Rows from block 5 of a small image classifier, named by matrix and row number. Rows with one number within an expert belong to one neuron, the router's apart. Each number is 500 + 40 x the weight over its row's rms, rounded and kept within 0 to 999. All counts start at 0. Numbers have three digits each.
Before each expert's rows are labels from the 100 images, of 14848, where the router gives the expert most weight on average: "patch colour" is the nearest of a few named colours to the mean colour under the peak. Only what is clearly more common there than usual is listed. The data: capsule endoscopy frames (Kvasir-Capsule).
# router: router (model.blocks.5.mlp.router.weight, 16x128, trained with AdamW), inputs 0-63
# up: expert up (model.blocks.5.mlp.up, 16x256x128), inputs 0-63
# down: expert down (model.blocks.5.mlp.down, 16x128x256, transposed), outputs 0-63

# expert 6
patch colour: orange
router.6:475487490447549512530536490540514478500532577427455543431478470532484552463576553506493562468503487491494474458481493453558450531448532518537453534422508470550547499465503542467452505462520504
up.0:520503577508532495511495542488509515486471464457548580528495425506468453545511554503511477506430510507545479540423458501517505507500500495428487589541512503429546522501495504448474393540515461
down.0:544506459575526437477497494498476437513513579573497394485522434499513524514518533517503506503499523496438489512586501495444542527470449490500423528504522480447489459479464501480448428518480540
up.1:516412484531481451507486508528500567526450507538425504496453488528570380490499523498565519465473519547517484439501530550518507449571489498540555539520449447499550587551504518566549526492542517
down.1:493536467433501528435481505526512428590536489505558474481537547531507502504461475520454470440504503579501536458474449549465543490523433554569515500522516476526486583405447493504510504428492463
up.2:442517484473558477459484534505565456432464491602511534516518494455571465475481451479514532456489445560559565473486488497449535517489444504518484437511473507512503511529511461529537512388503490
down.2:483485521458437497532504540476488527471529518489457473553485523549523559456521494466490475487542487410579507503549562516510487560460550494530514435523491475502483496531467395478575471515510509
up.3:460548529493478438532502552537518506540519462467523445541449620490504519458509416503593511470493493488524408511514504568462516487542536470555512449509468509523600468511569517584452500451526445
down.3:493511467518486496516514468530513422441538556468508474485549491463511512554516544480608461489471444453490515483553521536481439548496491526484588472515503509489474450483551455546483507476529390
up.4:518520514504609471571574498444509486484469442464579530546498539426466483565544485489567545590501523508491523473504466509474506544559504489532553484577524530415494467472485447516473531512505515
down.4:501504470437526517543458458487497521460466554490557514449456524456489483431430432477509496483508490477475504456500548508473533512576531479551512445436587561480482410486499518451559569479570496
up.5:436481502491498569542484468522562512391509541539501488535445454473499491519535494470486570518477515547533453577403511532512551483524460448500456439530522474517501467480526419529471480415585503
down.5:466460490515545473446466562524456509498542473491440501432497543398479437533448470458423552561567541510481522575473529510499560464519491501510495501488510473511494476534514523540485463507505555
up.6:523538568515494528454506486494511462458476510495485525515510460488463485582522553546523475546427472446600470527505487480525508554465529421432438518474418457389481488503510545524525603522425483
down.6:539449547482521436449511449536485529561549487528507428490469510518442524503499507470416490597484556467515476564502458523574538435499481395543516544571513552559474510423487456485502494502571521
up.7:555516508448458419549511533496511509485505483492457536569528530422442484491513502484488510558515522495530527505510514419440496546452569575510454527549584509479522498510519448523496521470415485
down.7:588457479523529460511432490489478478500391504406494508442466561510489581476502404570459561523546535498486518489488474492502518465452535443517546505490506486524557519528473597447447495495489501
up.8:487562462551509563554568460542450465499478508473475481568536534462538549472505482496519468491460494489521499394496459508543562479492494453468491497523587515511482440561517470455521475454514457
down.8:480486508537540467496464487467554482472609566463470522561507490480473440499522531477564521470446493508478438514535478545429513567487434439540528488455547562468553533513488529549461570429494493
up.9:468573517464515504545535522457494503518482466547523540452529452469457486473479495494497495511485489560559465541512511553488556533465493463498535519519468484504517547480437519410492520527443472
down.9:502546540513559503513511496527499470489477536507470512472574522586555486453464493411553572561508485538492505478489541433478517542495495466513503486431550556451455493434501482408491471540483483
up.10:568498501441529488520463503511471478503468518449473493560521544492508495563478448517492522478515447494441569451523534464490500452539525417481495512459515457506432476619561455574476523505517470
down.10:478567439477502512424456516564470506529498539433485526519506457554450587523436476488489468535515432441514373580551483518534525470436524461542476516526504489557497517509553596549568551469459527
up.11:517480507431528524475487518492528468488435446491542452522505583511542475576537438497497510543600571556512533532474528530530485468464514484487400498522507411468556493515477570520491474527482497
down.11:413515513533427456470448461474463553468504466478484490510503583548476547508555478419524477435493535512469537471492444547499448440535469554441484490489592506510558509454480480555459460504553499
up.12:559527566521469498495491551529544550535510526546489503478534442511517502526470514544501497489467465510572519487489552416466441493568640388499528526474508588511434469471502469401523427473462474
down.12:485458490520474445486473562467461527524483452455526497489583538536449508501528429481491543508508551492585494538543450435482458499530554507549488588468471540507536497552484479380482530520454527
up.13:499391545475495507498503507580482523452509456510562498430526497479536446501482502445495460419484481504498497452517514500503492531514442575432522489593490495478523522465502505495499458494549456
down.13:455479510543546519535528519524473456455422480560530482527515493489532524571481520491481409424505499553486459474499474547425507599495468504497492504489494481453447550497506399478563498482531572
up.14:477597523523502626540487545486511443514527537455507475514505480506527507406489521493509511538486452490467491454457497523531556565559522448518533447529634490490493459558519520499459467506500450
down.14:488417514388526545445510483509529490576526443449539632512450459507499476530493535532554458475510543461546464463439545503456483479515567525461534479487503490572516467455541480539493440464448476

# expert 12
patch colour: orange
router.12:479465459508542544500443487518544448527529556540451459528421484473472503515482537473488534426461503477501481524517513552485481496536529418499520499533493501541532514523528526563546479559429506
up.12:535438443515445490502522482522598494531427499526475542500528470485486455528437496545489496485517547578515414565494582442458438590488503512423504516412434504511472461529486492474468447418513428
down.12:491516456471483494471483496485524494527571481517559517593508454503457511425486504545585549429526483525567596502535510554537506488445487504537532453546526523536526534529488483456415496448472475
up.13:476445477491453514551519499437426481518482531532443504472563492561444458463458478484453538487474549492515465486596575497544451484572493445481518428528524436513483452509563548514491495471450483
down.13:571518549464501495477416484478495484497439536538482547451429451540505547480521478509540619512507550468522522501487515462491514534543470462509492569486522506438516386451517551462511529429452513
up.14:540582525519490519451517507410488522491400453468547436466489536515532538547521475508489519542533462543454510507482489470442530443484497512494480465504379561490524561477519467510467561543560526
down.14:432485479479470555439497503515512600529527511600512559560551464495572558456482487504436454480471547442512471498446503485477481591512494528488401443434501447573487507539459532533596522490540514
up.15:496516540458571557484606548514492494528472490481527511464534484490480488521505488465552476461478536552553517505509475475493515443487455559506490595445605523485496496511490476490527542476411569
down.15:511475520485579456462485404549463563461493482483477472529469500514488527570441469533455501503528544573497480498469454417507500590532515553496565475505489546529580514547438561494479462421532444
up.16:459474493488453572513522445488499561496537489517450571542521469522553493488561468439465470560387560455569445495476490468545513539557466522543460435494482507497453505471515494506460516491523500
down.16:522452464484485488512441421550532496431545501553501506446511495477502547461520531539541508486478558482495502561449484471547443455559508454576499594483543502477484524485544573435466544469471513
up.17:470502591503490417536543455524568506494560476430517498493538537489518457487464436571557435545499546533487471549459500520571519519523471546523502447496553544524446484547540493519542452409455502
down.17:507477488527440542526498493424512477510485430492520475513541432500450432515538534521524538564489529491463557536488578547457560525451508525609399423426536481477514541478529446476498470394499537
up.18:485505498465500473432527482572474422444503478453464529580443489458555452513572456419537541567397510522523508526489457527451504538523512553514528454492454476432508539565462507524458515435485520
down.18:484533548431532418525531423485548482461450476463485542480461525551576416488561459495469444531529528505531517498473490527511530472500419516441437457603553562470494468487597514468487463485427559
up.19:480512490532467425513469523380572402529517490554405511454546518514515503560524476517486542558448495483498578500519541476519458518522471520472459484531496482541480526467546560489516480587454522
down.19:589511512503477535522503525533515499535515527449505527513473608509518517435501502569527503436494533483524486473436493504510503494501461557481528474486540532392459464469420504482427491404469447
up.20:510554522477462491559526499496551526536552604406497486449474590519528413492543490475528524524491493389444538542526459487449525518496439480530492501509551521482494470568435496462521496548452532
down.20:453472475483456590520562545450474451522458462576494476495467455460537550492483529492464497405500458487573495511450447478491495523553587560564478474487455508492458485533572509462545510479464493
up.21:560520573504482517516527470497505539537452490480497560435491496438520492499423597524523481472478489507493524500551477501511456519454566539493522451525489488534495498540433467512494449509499431
down.21:522479465487514539466489478458482568475568460483492534478434483479505510553546499557539563529515490472502493447538527445537527428485482444523507485437531498540492465503507502488496552520476529
up.22:517476490513427503497500504493464583490550531519484474513501499523488489470520487549568488597475539549515484466482534476452430557409481504414492462502535497526499516481520493486489445516529506
down.22:449462478482467491546451428508474530488496450537500448471529514513366532514520507500533486435527533495449531545578582476443435457577543507479485497491519506486543450507507478476475533487422461
up.23:473506522504504482443507516540446529428495466463444452447488539525477466490557529531476519472514510530443506488461506474504430559603506526525403567489549509475482500518461499558519489570563471
down.23:460464490464499534516473427513456522479452434489489521481527502533445457614540456451536469546483520451448624495509422470486506544517545452444578474472523490491480544470436563499490483508466482
up.24:509448467537490472412527488549514472516468526548556519452545527499547532452510497470436540499527474520539514471502528536590474480515463485581565552484433522462522474522487470496505537537513602
down.24:479499450465535430497564485522479445519442535540511483513516444520486477522515530543456460485551539571483502468448520570585471539544482514507465506496472439561571512498492535465410493464496565
up.25:519445452498520461543519523507518449466423501442557511477490541509525510469512467532526492538446494517462527525547509537491487542426549586551499435510450521527449477533605442525492475419512530
down.25:490524514515432531507522488465495498501498568515505488437458520416457556515590489458542525524479436533442512467588562547466534568531552511516449435502466491532479412554480478497544460457495442
up.26:489495497446560481485566519542429521480496410412488468489510542554472456453536517502500562509470536536507534540422494507420505486513515521480524563490522531491498496495440443552561483507447493
down.26:446567485538462481488411404550481458485509415477451533494509432571487550533431525498495494465489536512472476446566551499509489529544401493480493487443513525491485472445539475507417511452560546

# expert 0
patch colour: grey
router.0:474437544493494502525385449464515472612527492503482530536538517497540531534471394588475504509502480478517561532519518491514515479551533569515470430506446528534478492464542448569488469511441514
up.12:539533491525498531509457452505491509464475533438530530495481533521504449506457446499555481563462503519461476465443439438546481518511492523459471549457611488476487515520582539462474491518485441
down.12:467509475467559440525483475522516501519533502509494511438466530511426553465524536463428481432616489524522495527474503540542418446479548484456561486560488480493495463464526432477448506453473502
up.13:516586444494492565496529436449503572494519543476538504468477358612478500463482537533455475495449518533502552510485518523566486498516592454507486458486450541501537452438469481525492517495445474
down.13:595484499492478575438556484503543505529433510475541540493508539511592486535592456478482538521480505464514523463483502539504514445564513442559505410448427479533527507506475480551488505426466540
up.14:479504431484563474440523517499499531500520458495463502434429501530518515454535548500393489507493491448594515535497485526561515552414569474510500506518572444448421553558597523428566508448512499
down.14:461537472530510529566445520476523483563542537439589565480501501494534483448491510480451548549442483468469482487455597461521521509502455580464525471474500518504513520505589451517502512421463453
up.15:501511482538561481467428516475575584447525519479553419551518477510484496442515514489499480534484489495462547546555574533515519552529488480475496553458609496485545459416491482535499475528499503
down.15:488534584451547422504505415453494555483528520490479496510495460529467507595535521508550565528615533485485539530484462591447501500511426524498506497524481517524469528518570491474577506466459516
up.16:518488554538475541484544532469523609454495444474544465519474507509554539525468519431505490519469541538506542485522517522513480504529514505509502468483613507454568445509433521509514443526484500
down.16:501437484547453441469592455452530557462535481481521511499514494558486487502518512501564471504461521456503537526548538493458494474464610513457532534481533509522461542551461526533505490510499432
up.17:528536445450511521508515503508481551501535480484435425507406483605518546475530577531467523535442500474562468539491515506491564535514469552512511497498485442558378484514539434452507450492486505
down.17:518529507482546537467578438479469479457545550466510481448495508472501474501511498477461519511491465459489446520483450547543497436493496532413593538454479581406508433518513521476475575506479529
up.18:502505530458440489517498527557505506495504506497424425534458508542460546526521526507537508497505504453564467526453512461531535499470471541497533472476561468514474528544492451440538500476463463
down.18:502507497590510451538515451502433475471506568490535531484563430546412511473486442438530539532454448547456508519486494525576448522516509507462511502489469550530518450531444528517538561446503572
up.19:452528499445527545478505478486553548486507519486450566482560526477506497502521531594568557499432454457584516529523474480531504546486454481489534521477445437438454477554527501457475494536517566
down.19:466537467527504413467480458528504493432510506449469526495526465537523547525493449535531452535436524542515452489488569546517486530559524525505501516527567495464474533488618544519530398523542516
up.20:479545450478598493485498544486510533474471576534478496487502524535509520513456416465485515489494553412559497535490483534508546497516570520472556435470529465434505520512504527412568499519466529
down.20:527572434454385452543467455645474435519488509471543495488517510508474467477515507532479540577518467440462511525498512529527537495525481460606495517430493569531495473581476481504529474542422527
up.21:441430508484481505503529521539493498479511520469452491480467500549473487475493554481523537440573522524481471452523416490446523536624473514508550561494531528462478568460490464551491514527515493
down.21:529564464447551460515484509449473465477554538471508521483497504492481459527465556596416469500499544452512517438525583473524518474457475522558493523483490457509455496608528497490511539480606539
up.22:562542466571550459505522477489513476480469485461504491480549516547482494453457481533437507470554498502489522440553460466484512524473417483421472510543490508534429456514497546491430468523524441
down.22:409525499454460545508548580457524564487508461465513492544461520520511482504508524422514517482564469442461493561476408440529509496530496511535499514454513473436515458560513442483468554552515599
up.23:477481430507484529484483548514507560505496473524476409507477442517489530484505510508456457439598494475485537464491456484429469493488465534469544548536589536461496513517475544444405483522506483
down.23:527449537520542515449522520414481430493430569502549513539523552522516477545443444453513476482479482535576501473486493497540525508528512504558504550523504469544575537495486563474449517549465489
up.24:501486492505530511518504554497517432511461443522545468483473472488533469580579540472471478466461527571590494459514482590511510561528554470497450469480505493478531492465417498476521448527465575
down.24:479457535620442495421436506508492450527529417532488490457543487530564535458497449482482458499440565524467509504501556559514519521548554529449506468489502558537555552492510450505503488447467512
up.25:531485538508454460510571496527479523465514499434468431450483506514427453501499475540542520453476510558468497541514416412466531546532549537484515511511459480487436518524491459511537514415555481
down.25:513461451483449494514473515445448491522487472519500453463519496427478503531456596527496392494514466502469565497565510576466448488482508555461490597439584559437455551528484602480457551518510530
up.26:471509607519487488521549513510627588487531552444495446452460478535499509438567578459495500480540513509481485521458518399537510484505462458499499566542505507484451531525514513412512521512529453
down.26:511532392560534504529559457491514500471530577459452520484523539495463516480474459417507563490537452509520583511432509472517498511494484509502381511490485565487505476526403477428553508500507422