python train.py --inner_norm=false --expert_mlp_ratio=2 --nesterov=true --batch_size=256
Rows from expert 11 of block 5, named by matrix and row number. Rows with one number belong to one neuron. Each number is 500 + 25 x the weight over the matrix's rms, rounded and kept within 0 to 999. All counts start at 0. Numbers have three digits each.
# up: expert up (model.blocks.5.mlp.up, 16x256x128), inputs 64-127
# down: expert down (model.blocks.5.mlp.down, 16x128x256, transposed), outputs 64-127
up.99:485466565515517537496531489516509481445490511517500494499538533463532511497525480533492534515504511569468488549535459503492462496479521490512457491488491520474437523522489488469492468441508456
down.99:477572496480524439527484499559471445515455549508488554456456495522474512517527503527519502515483448465479500500490531517451526569471496492534515500515490496511497540482489512502497488479508480
up.100:499464514487518504519511487462502518457512532470494540482469465488491532535508464522487485504453492489494461469534480511531529532504496512503581531512484469477494502512468480549521469476476551
down.100:551481512495455496543512501476532439489465543543484469451557476487487490498540486481470484472458460515476500503501498531484462488471523502506471470482508514512463471482457567526467506483477496
up.101:510469485515527556511495485489510492507489425485517574521475479505506515506461454523523533497504479494539517507557498497442532537510491468461534526522539482508510552502519521447462487499522508
down.101:479510491507504502451508511566493520490524470462536518455493473492510486441505518530463497547459476512482555442496554494483468497526472545472510524595492525521463534517487504530508489497479477
up.102:501495489510519518513482533515477452473517522527480478496493445491537548497500520482512556553494489453483473484518464537475501498495487447522490482500558528480481519472559509525472501475479490
down.102:502493479477521446517518486507525536446511507466494489482533486503466476510521488504526500488493483514468500510448489527543487555470539525512500579491508513514490491456481491458482508487540523
up.103:505481496510504516517514511512485475505493507517494484507507482482520506517501496536524504491489503508503503509518511491487503490516481508493512477484455517500503515492497490469511484510509483
down.103:526459516507497502513524521508483494514510493510478480482485505493488506469504550500507480493501476483486477483497461484503479513500501485526479509522515498498514551465496498509485465480509491
up.104:499469488544513528540526490524481491473540544440508520449502502456530525519490529563494484483481506539472506498486469509450487487460515536544503498468549474535434488518515506520480478563454425
down.104:504502487556519529460490458499515474502546530532522463457500459475448532540497495503487534540495499533465448477503558533531486518545476507464466495536436514460513493509504509561508521490529463
up.105:529507507541526521503488466500532511520504502484490495493468513469515509518461532487473545446525481502518509472536504491499509480465479514529526523493530540518472475471494512517484487526551474
down.105:488461520479508475463513475478457512511507458483501492475537497473509539529508526505476444517498466465521520524503496510495512513489549466537453488484541479474478533511515534466514492490497493
up.106:507451527487553505546486538537539495498536498508490485500499484489531553500454527512486504481511454482473498501488533489538483471463473554469518488500512494518486521474497523517540487486472490
down.106:492520527568467543490492489481577496498510523523531521438520468478439495513499453509543524449486535499495463493494546494489513480451545466523526469540474504500492484472448468458507529475498448
up.107:468505495506510509497495526477447462455523493557495490470484456520516546505511490515488489484505518512445516534515526501516512507519492467485482457516498564506474563463510502538449507450515471
down.107:491479554499522519534535467522469481551528488501472522496523493477489512465527473470543480492482507477545474516494481474504489565493501519520501552500448467569482475489485479482483524477513531
up.108:498514528518492512519491486490482472471563508478521495481507486488518476492500510513489457498447482520517512480493475525506510495514477492521516480513506545504473518483485553498484486468495484
down.108:461495522473493464491486502516499511496529491493480490494543493521500503503514483521517544503514484511453505508494515508526506469481517481536526522535494507527531483508522506488478537471466520
up.109:535430441494514539524487529531481559544489420479504484533479549435503514502483475468505488477497449478536513478485557486416469440547475504529495507517506564533507519559483515477535466495480453
down.109:532535489508474481480469523492500513522505554498540526528517464481484447486519506480483514528486508452511460450490470509479437515471476529514527486536524452467493521502448523549529516493484512
up.110:477493505490518487486523507559474467487465469466513467508524496488500505506489450496540435503501559467484481480489533492530460558500505471503485476488555493500537520520513464547503493542558512
down.110:438505450473475478488488538472529515447485518463509512524495535465488469514462509478516540462464513485477533509488484508474512489486480520523528505498507502467488514480520503497504495525494505
up.111:459489522461521488510506467485506511485455460552509515490521465470521536504500486506552503510489471487494466473497546458498530526483495491495525479498509502519538534490532486500519525498505509
down.111:482460553484469475483478482549511511496514492518469475498508474507493501492512484532512499468512511494503523513485446506517492462485510494527478470466507471575520443499496485511509533496514529
up.112:495516472488500492498491512493483519502503482478523517482505514509495481494503509504513504479529496511479510520537524498516521524485491489523469497509499511488488512524484475481450500499538490
down.112:483494474512498523501458507517475484507497462526477466517509496494510498484479481532469504514494507492492528501476533504491543517523513536496570513489468516487520500447511516499465505481523475
up.113:497501474511483521506484540553491505491500490516495468497474459505508495465481507542527551518455477526505498441494474421520490527468524485549476491491545478540506480473505508496536515503511516
down.113:492511485482497484450493489479442520475495549528448473466508509460477527470530493448514467514506524535499469445520526497521455498456563544499466513469499462454540476509556539518542518520509518
up.114:482493475491514509531511514518472512501526491497530481512560503504492493509509511542502518492458521517515523496454509527477519506506416499500488542491511533497475512467485494511528497552521503
down.114:520475470503518493469493507479560475508526538506443524513527519556483480516494499525521541491483506490465521500527471510529497522502497497465475483504465512527487536490525506489499532496492472
up.115:465494474517535469543521517473466525491535461508524487480505485495528498507479489523495440497509510508485498463530487508520513497449557477558513480456452494483531486474513482468475521470457484
down.115:504493556485508495512497475464546511542479481497521494520479506496510526502473482523523473555497517475525512495448504472474492505526510502520459489506467487458490500500507519503504561504438525
up.116:538514496490479507475502476525517480526479501507487460509473532450519516527497527492472513490539525512462475468491542488531526524505521515513492462465491529498497485494505488494515462507524523
down.116:493518533508545428511487470486444471441451489503479535522563507501474492534493494521511465512510526510492512504564510503486495483491561522481542494483488480469484523558521517503509492441499519
up.117:502538468478480528499479536480493520507533538506489481491454509514464479506502523505522493508483486524519506522462486500513527510494476513495492443467507513503523497487490491522505473515512462
down.117:530519484519477507506503553494471533490497520474472483531529498510469487499489450499524462505506532478478530489550492536481526455462534505510532496496494459472527493532486470517467503492514474
up.118:531473530458510505495466501468530493506545464456517479490501530478523509510506528511504478484470470503446495522477505494486458519515504496490497530511466497512472529449492523477536523507452511
down.118:517506455522482470493495459467511501495555521481541464455492467516475490516521484466476509484485505523466517518531482492491516507505519520563524463545500485494525452512495510455473499477458500
up.119:529574513480537527509474523463524493484481549493489498554442565423437513404470409465468487589521575497482448567458504518480532516497489504412423562529467578485425474526489581425516496457491452
down.119:530505493508471477494481461512542487463485497513497502499497493521493543521520533525513517487517510508520520514511521493516515510488473486422489496539532491467493513507503524503543495550447546
up.120:507490500517508525481470485498503459485510522524501499513485463532518482509518468504525494522499485513507496468550483481530481494508525524531484478535496537496487509505500526495450501488544487
down.120:498555505461508491536471454515482496493497512471475477505512485510497528497521508470518532503528517546492498477456530501477508495515509501525522515457492531517487472483496493478503535494460497
up.121:491536499466506517511536500498464554487502504513513493522476537570499521524543460480541471505517493511491514505473574505510507533457509458510517453492470522528484527457516457469463530488520452
down.121:487483478510487492486547501436509451540451478500540496484508465522533538484474521460553489464471526497493512509507500496421510469499518434529556504539501521531523476565540475512514533502464479
up.122:472524476540529509504497519491455440485509495512508502482446495533480485520486491492495497543517501530497498509516500503516519487501511515494488469529431487534481538522462487520436493518504502
down.122:503461505497532502507475464493546490527473506472501506522463456508547519539508555499506509536481477497509479493502527452488512503521470488532495501486517523497454541499515440529486543483494502
up.123:514489485485507521493498521490517514504483478490483518491507509493496494502486495492479515506505511527499487489533479494477497527489510480496500491502502507496495467485526500531482491492503509
down.123:500479494500486502494492487501482513496496492487500519509475495514542503508513492511493534525481495495509454471526515471508507497495529506459486517488493506513510509490515501490471478474486498
up.124:492482497479545506481503460493449489499552516518518482508502535497513560492497538459500496552478499481538503482493492467524486504517475503552539519510518468506493500505524502489473512481531521
down.124:481507446472456503486490572481496495494528496447491510454483519498508512545535500531541528510468452496479506510505570509500490505524517525525515550478564547523483495522519511485476523509487493
up.125:489533519493510507494499516484495481494501480495485512503487527492505467519517517494516506494492498507524482499493491499511516512495490499500470523477497498463508488480497496525492494494503523
down.125:480500487484512513491502488474521492475527494470512523524491514534491495502480486489503499471465497475537483523508507509526512499515532525470489537526480519497467517503523507527493484514499482
up.126:501510496493501485505521497504504484481473493521524508495514497515489516517510492507530516470505476503504513526494509494512504500509509504484494492507469516515486487485510495496484462543475504
down.126:505490488500477515487516521494508520494474502485519494500465526514517491472534485495484506491500516521477478500515511488511521517529545494498511454503489504497539526497477457515473490505507480
up.127:487486456458482540560493502472535559515519505486523505523474526514528468499485518469492507511474468523473527510458498539498517514501498527475508486501479578538541540528503501549472450494500495
down.127:520499520510490425490521494487505492492480521523469483530495505474440483486482485506533527500532504465509501472470464489523490497491489464471515512489492463483558488510526537561447553517517488
up.128:491540536461495477475560519510559624467477488485451494482466509554545495444482485526492549520508473463538504490536436535508484504452476510503464485571587472513558475489532462549530516493482574
down.128:486499523515478476527508520483488519470494464474451492525531453448493500498481554491568552466539459488520509470499514553535467471537454516481561525543480523502463481487531476513501495495546459
up.129:515540485492527532515445482504532499535492516524550489472502465529516522533497522485494537448474508516510502511505470519514472530549464511449528513507522491509500544477560491517527505504550508
down.129:525463441499510453514529510530502516511484521486555456497527497526483484503494496440517498445515526518508526521484513526473480500541562526483503473483451501474477474537481464444503507506511521
up.130:456474507492502508488525506470477490540536496507484515487486507481465530531496519492515452484480485481519519481534495481483489533530504515494534507467465482517578502505484533505500466551518539
down.130:470471507535524462503512528517498464544519505459537470520493502498511507524491457445485509476506527450462524525525516528496471479567543470496492501490491493569531504478498519489491483567422531
up.131:477481492498524494533491527536505500508498509512512511493494520485496513436490530501535532466511504494478509495488516509517472533458502525527478451528523502511492456481504492568475497495517496
down.131:506465457542514496512496482455468511465515460516464499542490511463511471523533525503494472458482521540515515465523463489528496494496527494466522523518502461492543538539502536506511459445539484
up.132:544533518529506509524510499523521480529435519455469475463553422480527506504520499493552510491521488506521510533459480501500428530512514475530487569518444501500489500483451473477487484511531527
down.132:515542514533537523534537552494512465528462529508515558474528509512532461466533506469467544505507438537528518459574540487452498533453494466485471487509523465509492502469482482536440498543539457
up.133:500472507480542549507495483475490495520486508497489524484458523503480538513504517488523487495516503489468521501512497498519509501496467481521545503514481502487491526503528485539496475510531517
down.133:501502493519518488512525486558513486457490492469490527506544477487502516531490460504501501458495476490467491470488510515474439542486561508496498537458485495495519443497560523489484483515514494
up.134:483531491494530515498470512481502504480482524500472500499484524515536519468514506496489492506493494480480503505489479494493511508469519489485522494480505520489498505506515495503485493502516494
down.134:513520529526469501536476491441481491516462508490480482487468467489496490475485508487466522497476470487456468511508535505469516489517527504504524499476532490515490492488495528529492514519525491
up.135:517493476498492517509484485512494510509503517516485526496500484508510466498509526499501500525509496514526494483537504502516489480529453480517515490485493517489504488515495475475536493471490505
down.135:504498493514498514575449513499507508491511487511528511479501513504451453466473494483507545506507525487493472484514479544489479468530484503479503516510482513478506509459521520482463494483504501
up.136:494491488489499518524458524498497459511516458487526523480506520506493509489517485514465517490485533510494496496513503516450495513476494476510484487503503527484503489474515497474483490486518493
down.136:466476541465517494512516457491511497490542477528531540503498490472527528496454479503523515527510505467507524524493478469542517524555492517491532525504515537488496521493521531485446493488474488
up.137:521522489519514526527478514513494475495496530495493506494519491515509512523519492502526507523518484525481504481491502506489489498539487482494506508495470481478493488502482486506501498526518513
down.137:508481508515505482528484485482498485483514526492468518511470498490493489471486508493500500510501518483486477482502533508517517506536487515476518507534484502550492487510514480533505498534496514
up.138:492493477544489446487520492502479497513494553515508494498495512447509511508501572551498535483487521496493502492429478475504514495508520512469502534473532515473516531478470461483509486511508486
down.138:512497486528497518523470517514474491472520511502517468511532532587470517494513501528459514492474507441469531529518533469478513565467505503491473479527494543543504519539494512506490530533478503
up.139:504506485499513500499506501496502503515500484508513488491515501496505512507496518492502503503495505505500499494512511515494500518496496513499506507498502481500499504495506490501495499485505493
down.139:495510488505485514478495497497488496501496478476497484478505515502478507530501507495506501509486497504494505491502499494498513500495508517503491512506498499479503504497512504509498492503494487
up.140:528515548472515505511492493517524446496562516492452525469488439491466474492507493458510488508485597511474508497413535523525471511481513485479464520511514548509494439498499456451489509555516511
down.140:499484504490502480504497494489507522494539516563488486458459464490470537514491533475492483509541458520500532530516508518521523507503522483495508487497492502462453488541503482477519509573488502
up.141:501503495507491486538491507519505502490515513539499502511489488500488495498511494485488518496496493500483509528477527487489523515481519500539508496461504502517504496504490479503490470496508497
down.141:516506528496504522529496509462455516493554519489530537516518505479499486550514509466537532503483494513510508514512478499509532496478545521459508526490497518526478490504464506521536478448504529
up.142:547496501575488499477473528447469472480548514522456506531488519519475445529507507516495487539513520527499465494459507474513496531462500535520480496493488488497475465450515489523516496505479542
down.142:531516503443529507479460470494511465457513491516492510475540532465498485524523517509458492520503477510525499537518487518530514521511480473463479522479514562471501515482534507452491492546488505
up.143:508484552498512506530476507493500504475499488496481537507476518517531521489517495504514519526520487495530512497509488495485494462483456507497486486481487506502493512518501508472497497486501517
down.143:472469481535479539501488513517485499490567493499509473509510501505495503482527505490472528473507530462491508488496490507520505503498480485512480551542488530508510531480464508514507494531514475
up.144:471500491558501486476490518523488494533500507480497507536480481509521483485477499491506507468487495531496485484501470477511503494514475503495516554476475488459525501530496502489515509511485473
down.144:516503505499513503502509524497512475541496507479544514491515509543524503496473533469495494518522490511465540509488519484490505503492488515491494441467510501512462466505500542480522491504505515
up.145:496513505523530481489507480499537500518504496496495451521508510528512492500516542504490505498515536547501468523471505481507477518500519498495505491492484510501467501475481507470485464530512490
down.145:513510488490486534531520473509487495486530469508522495525487511543473511526516462457516455510505509536468499541488518528464501523523497513458518502482531485515488529513483546541501493483517500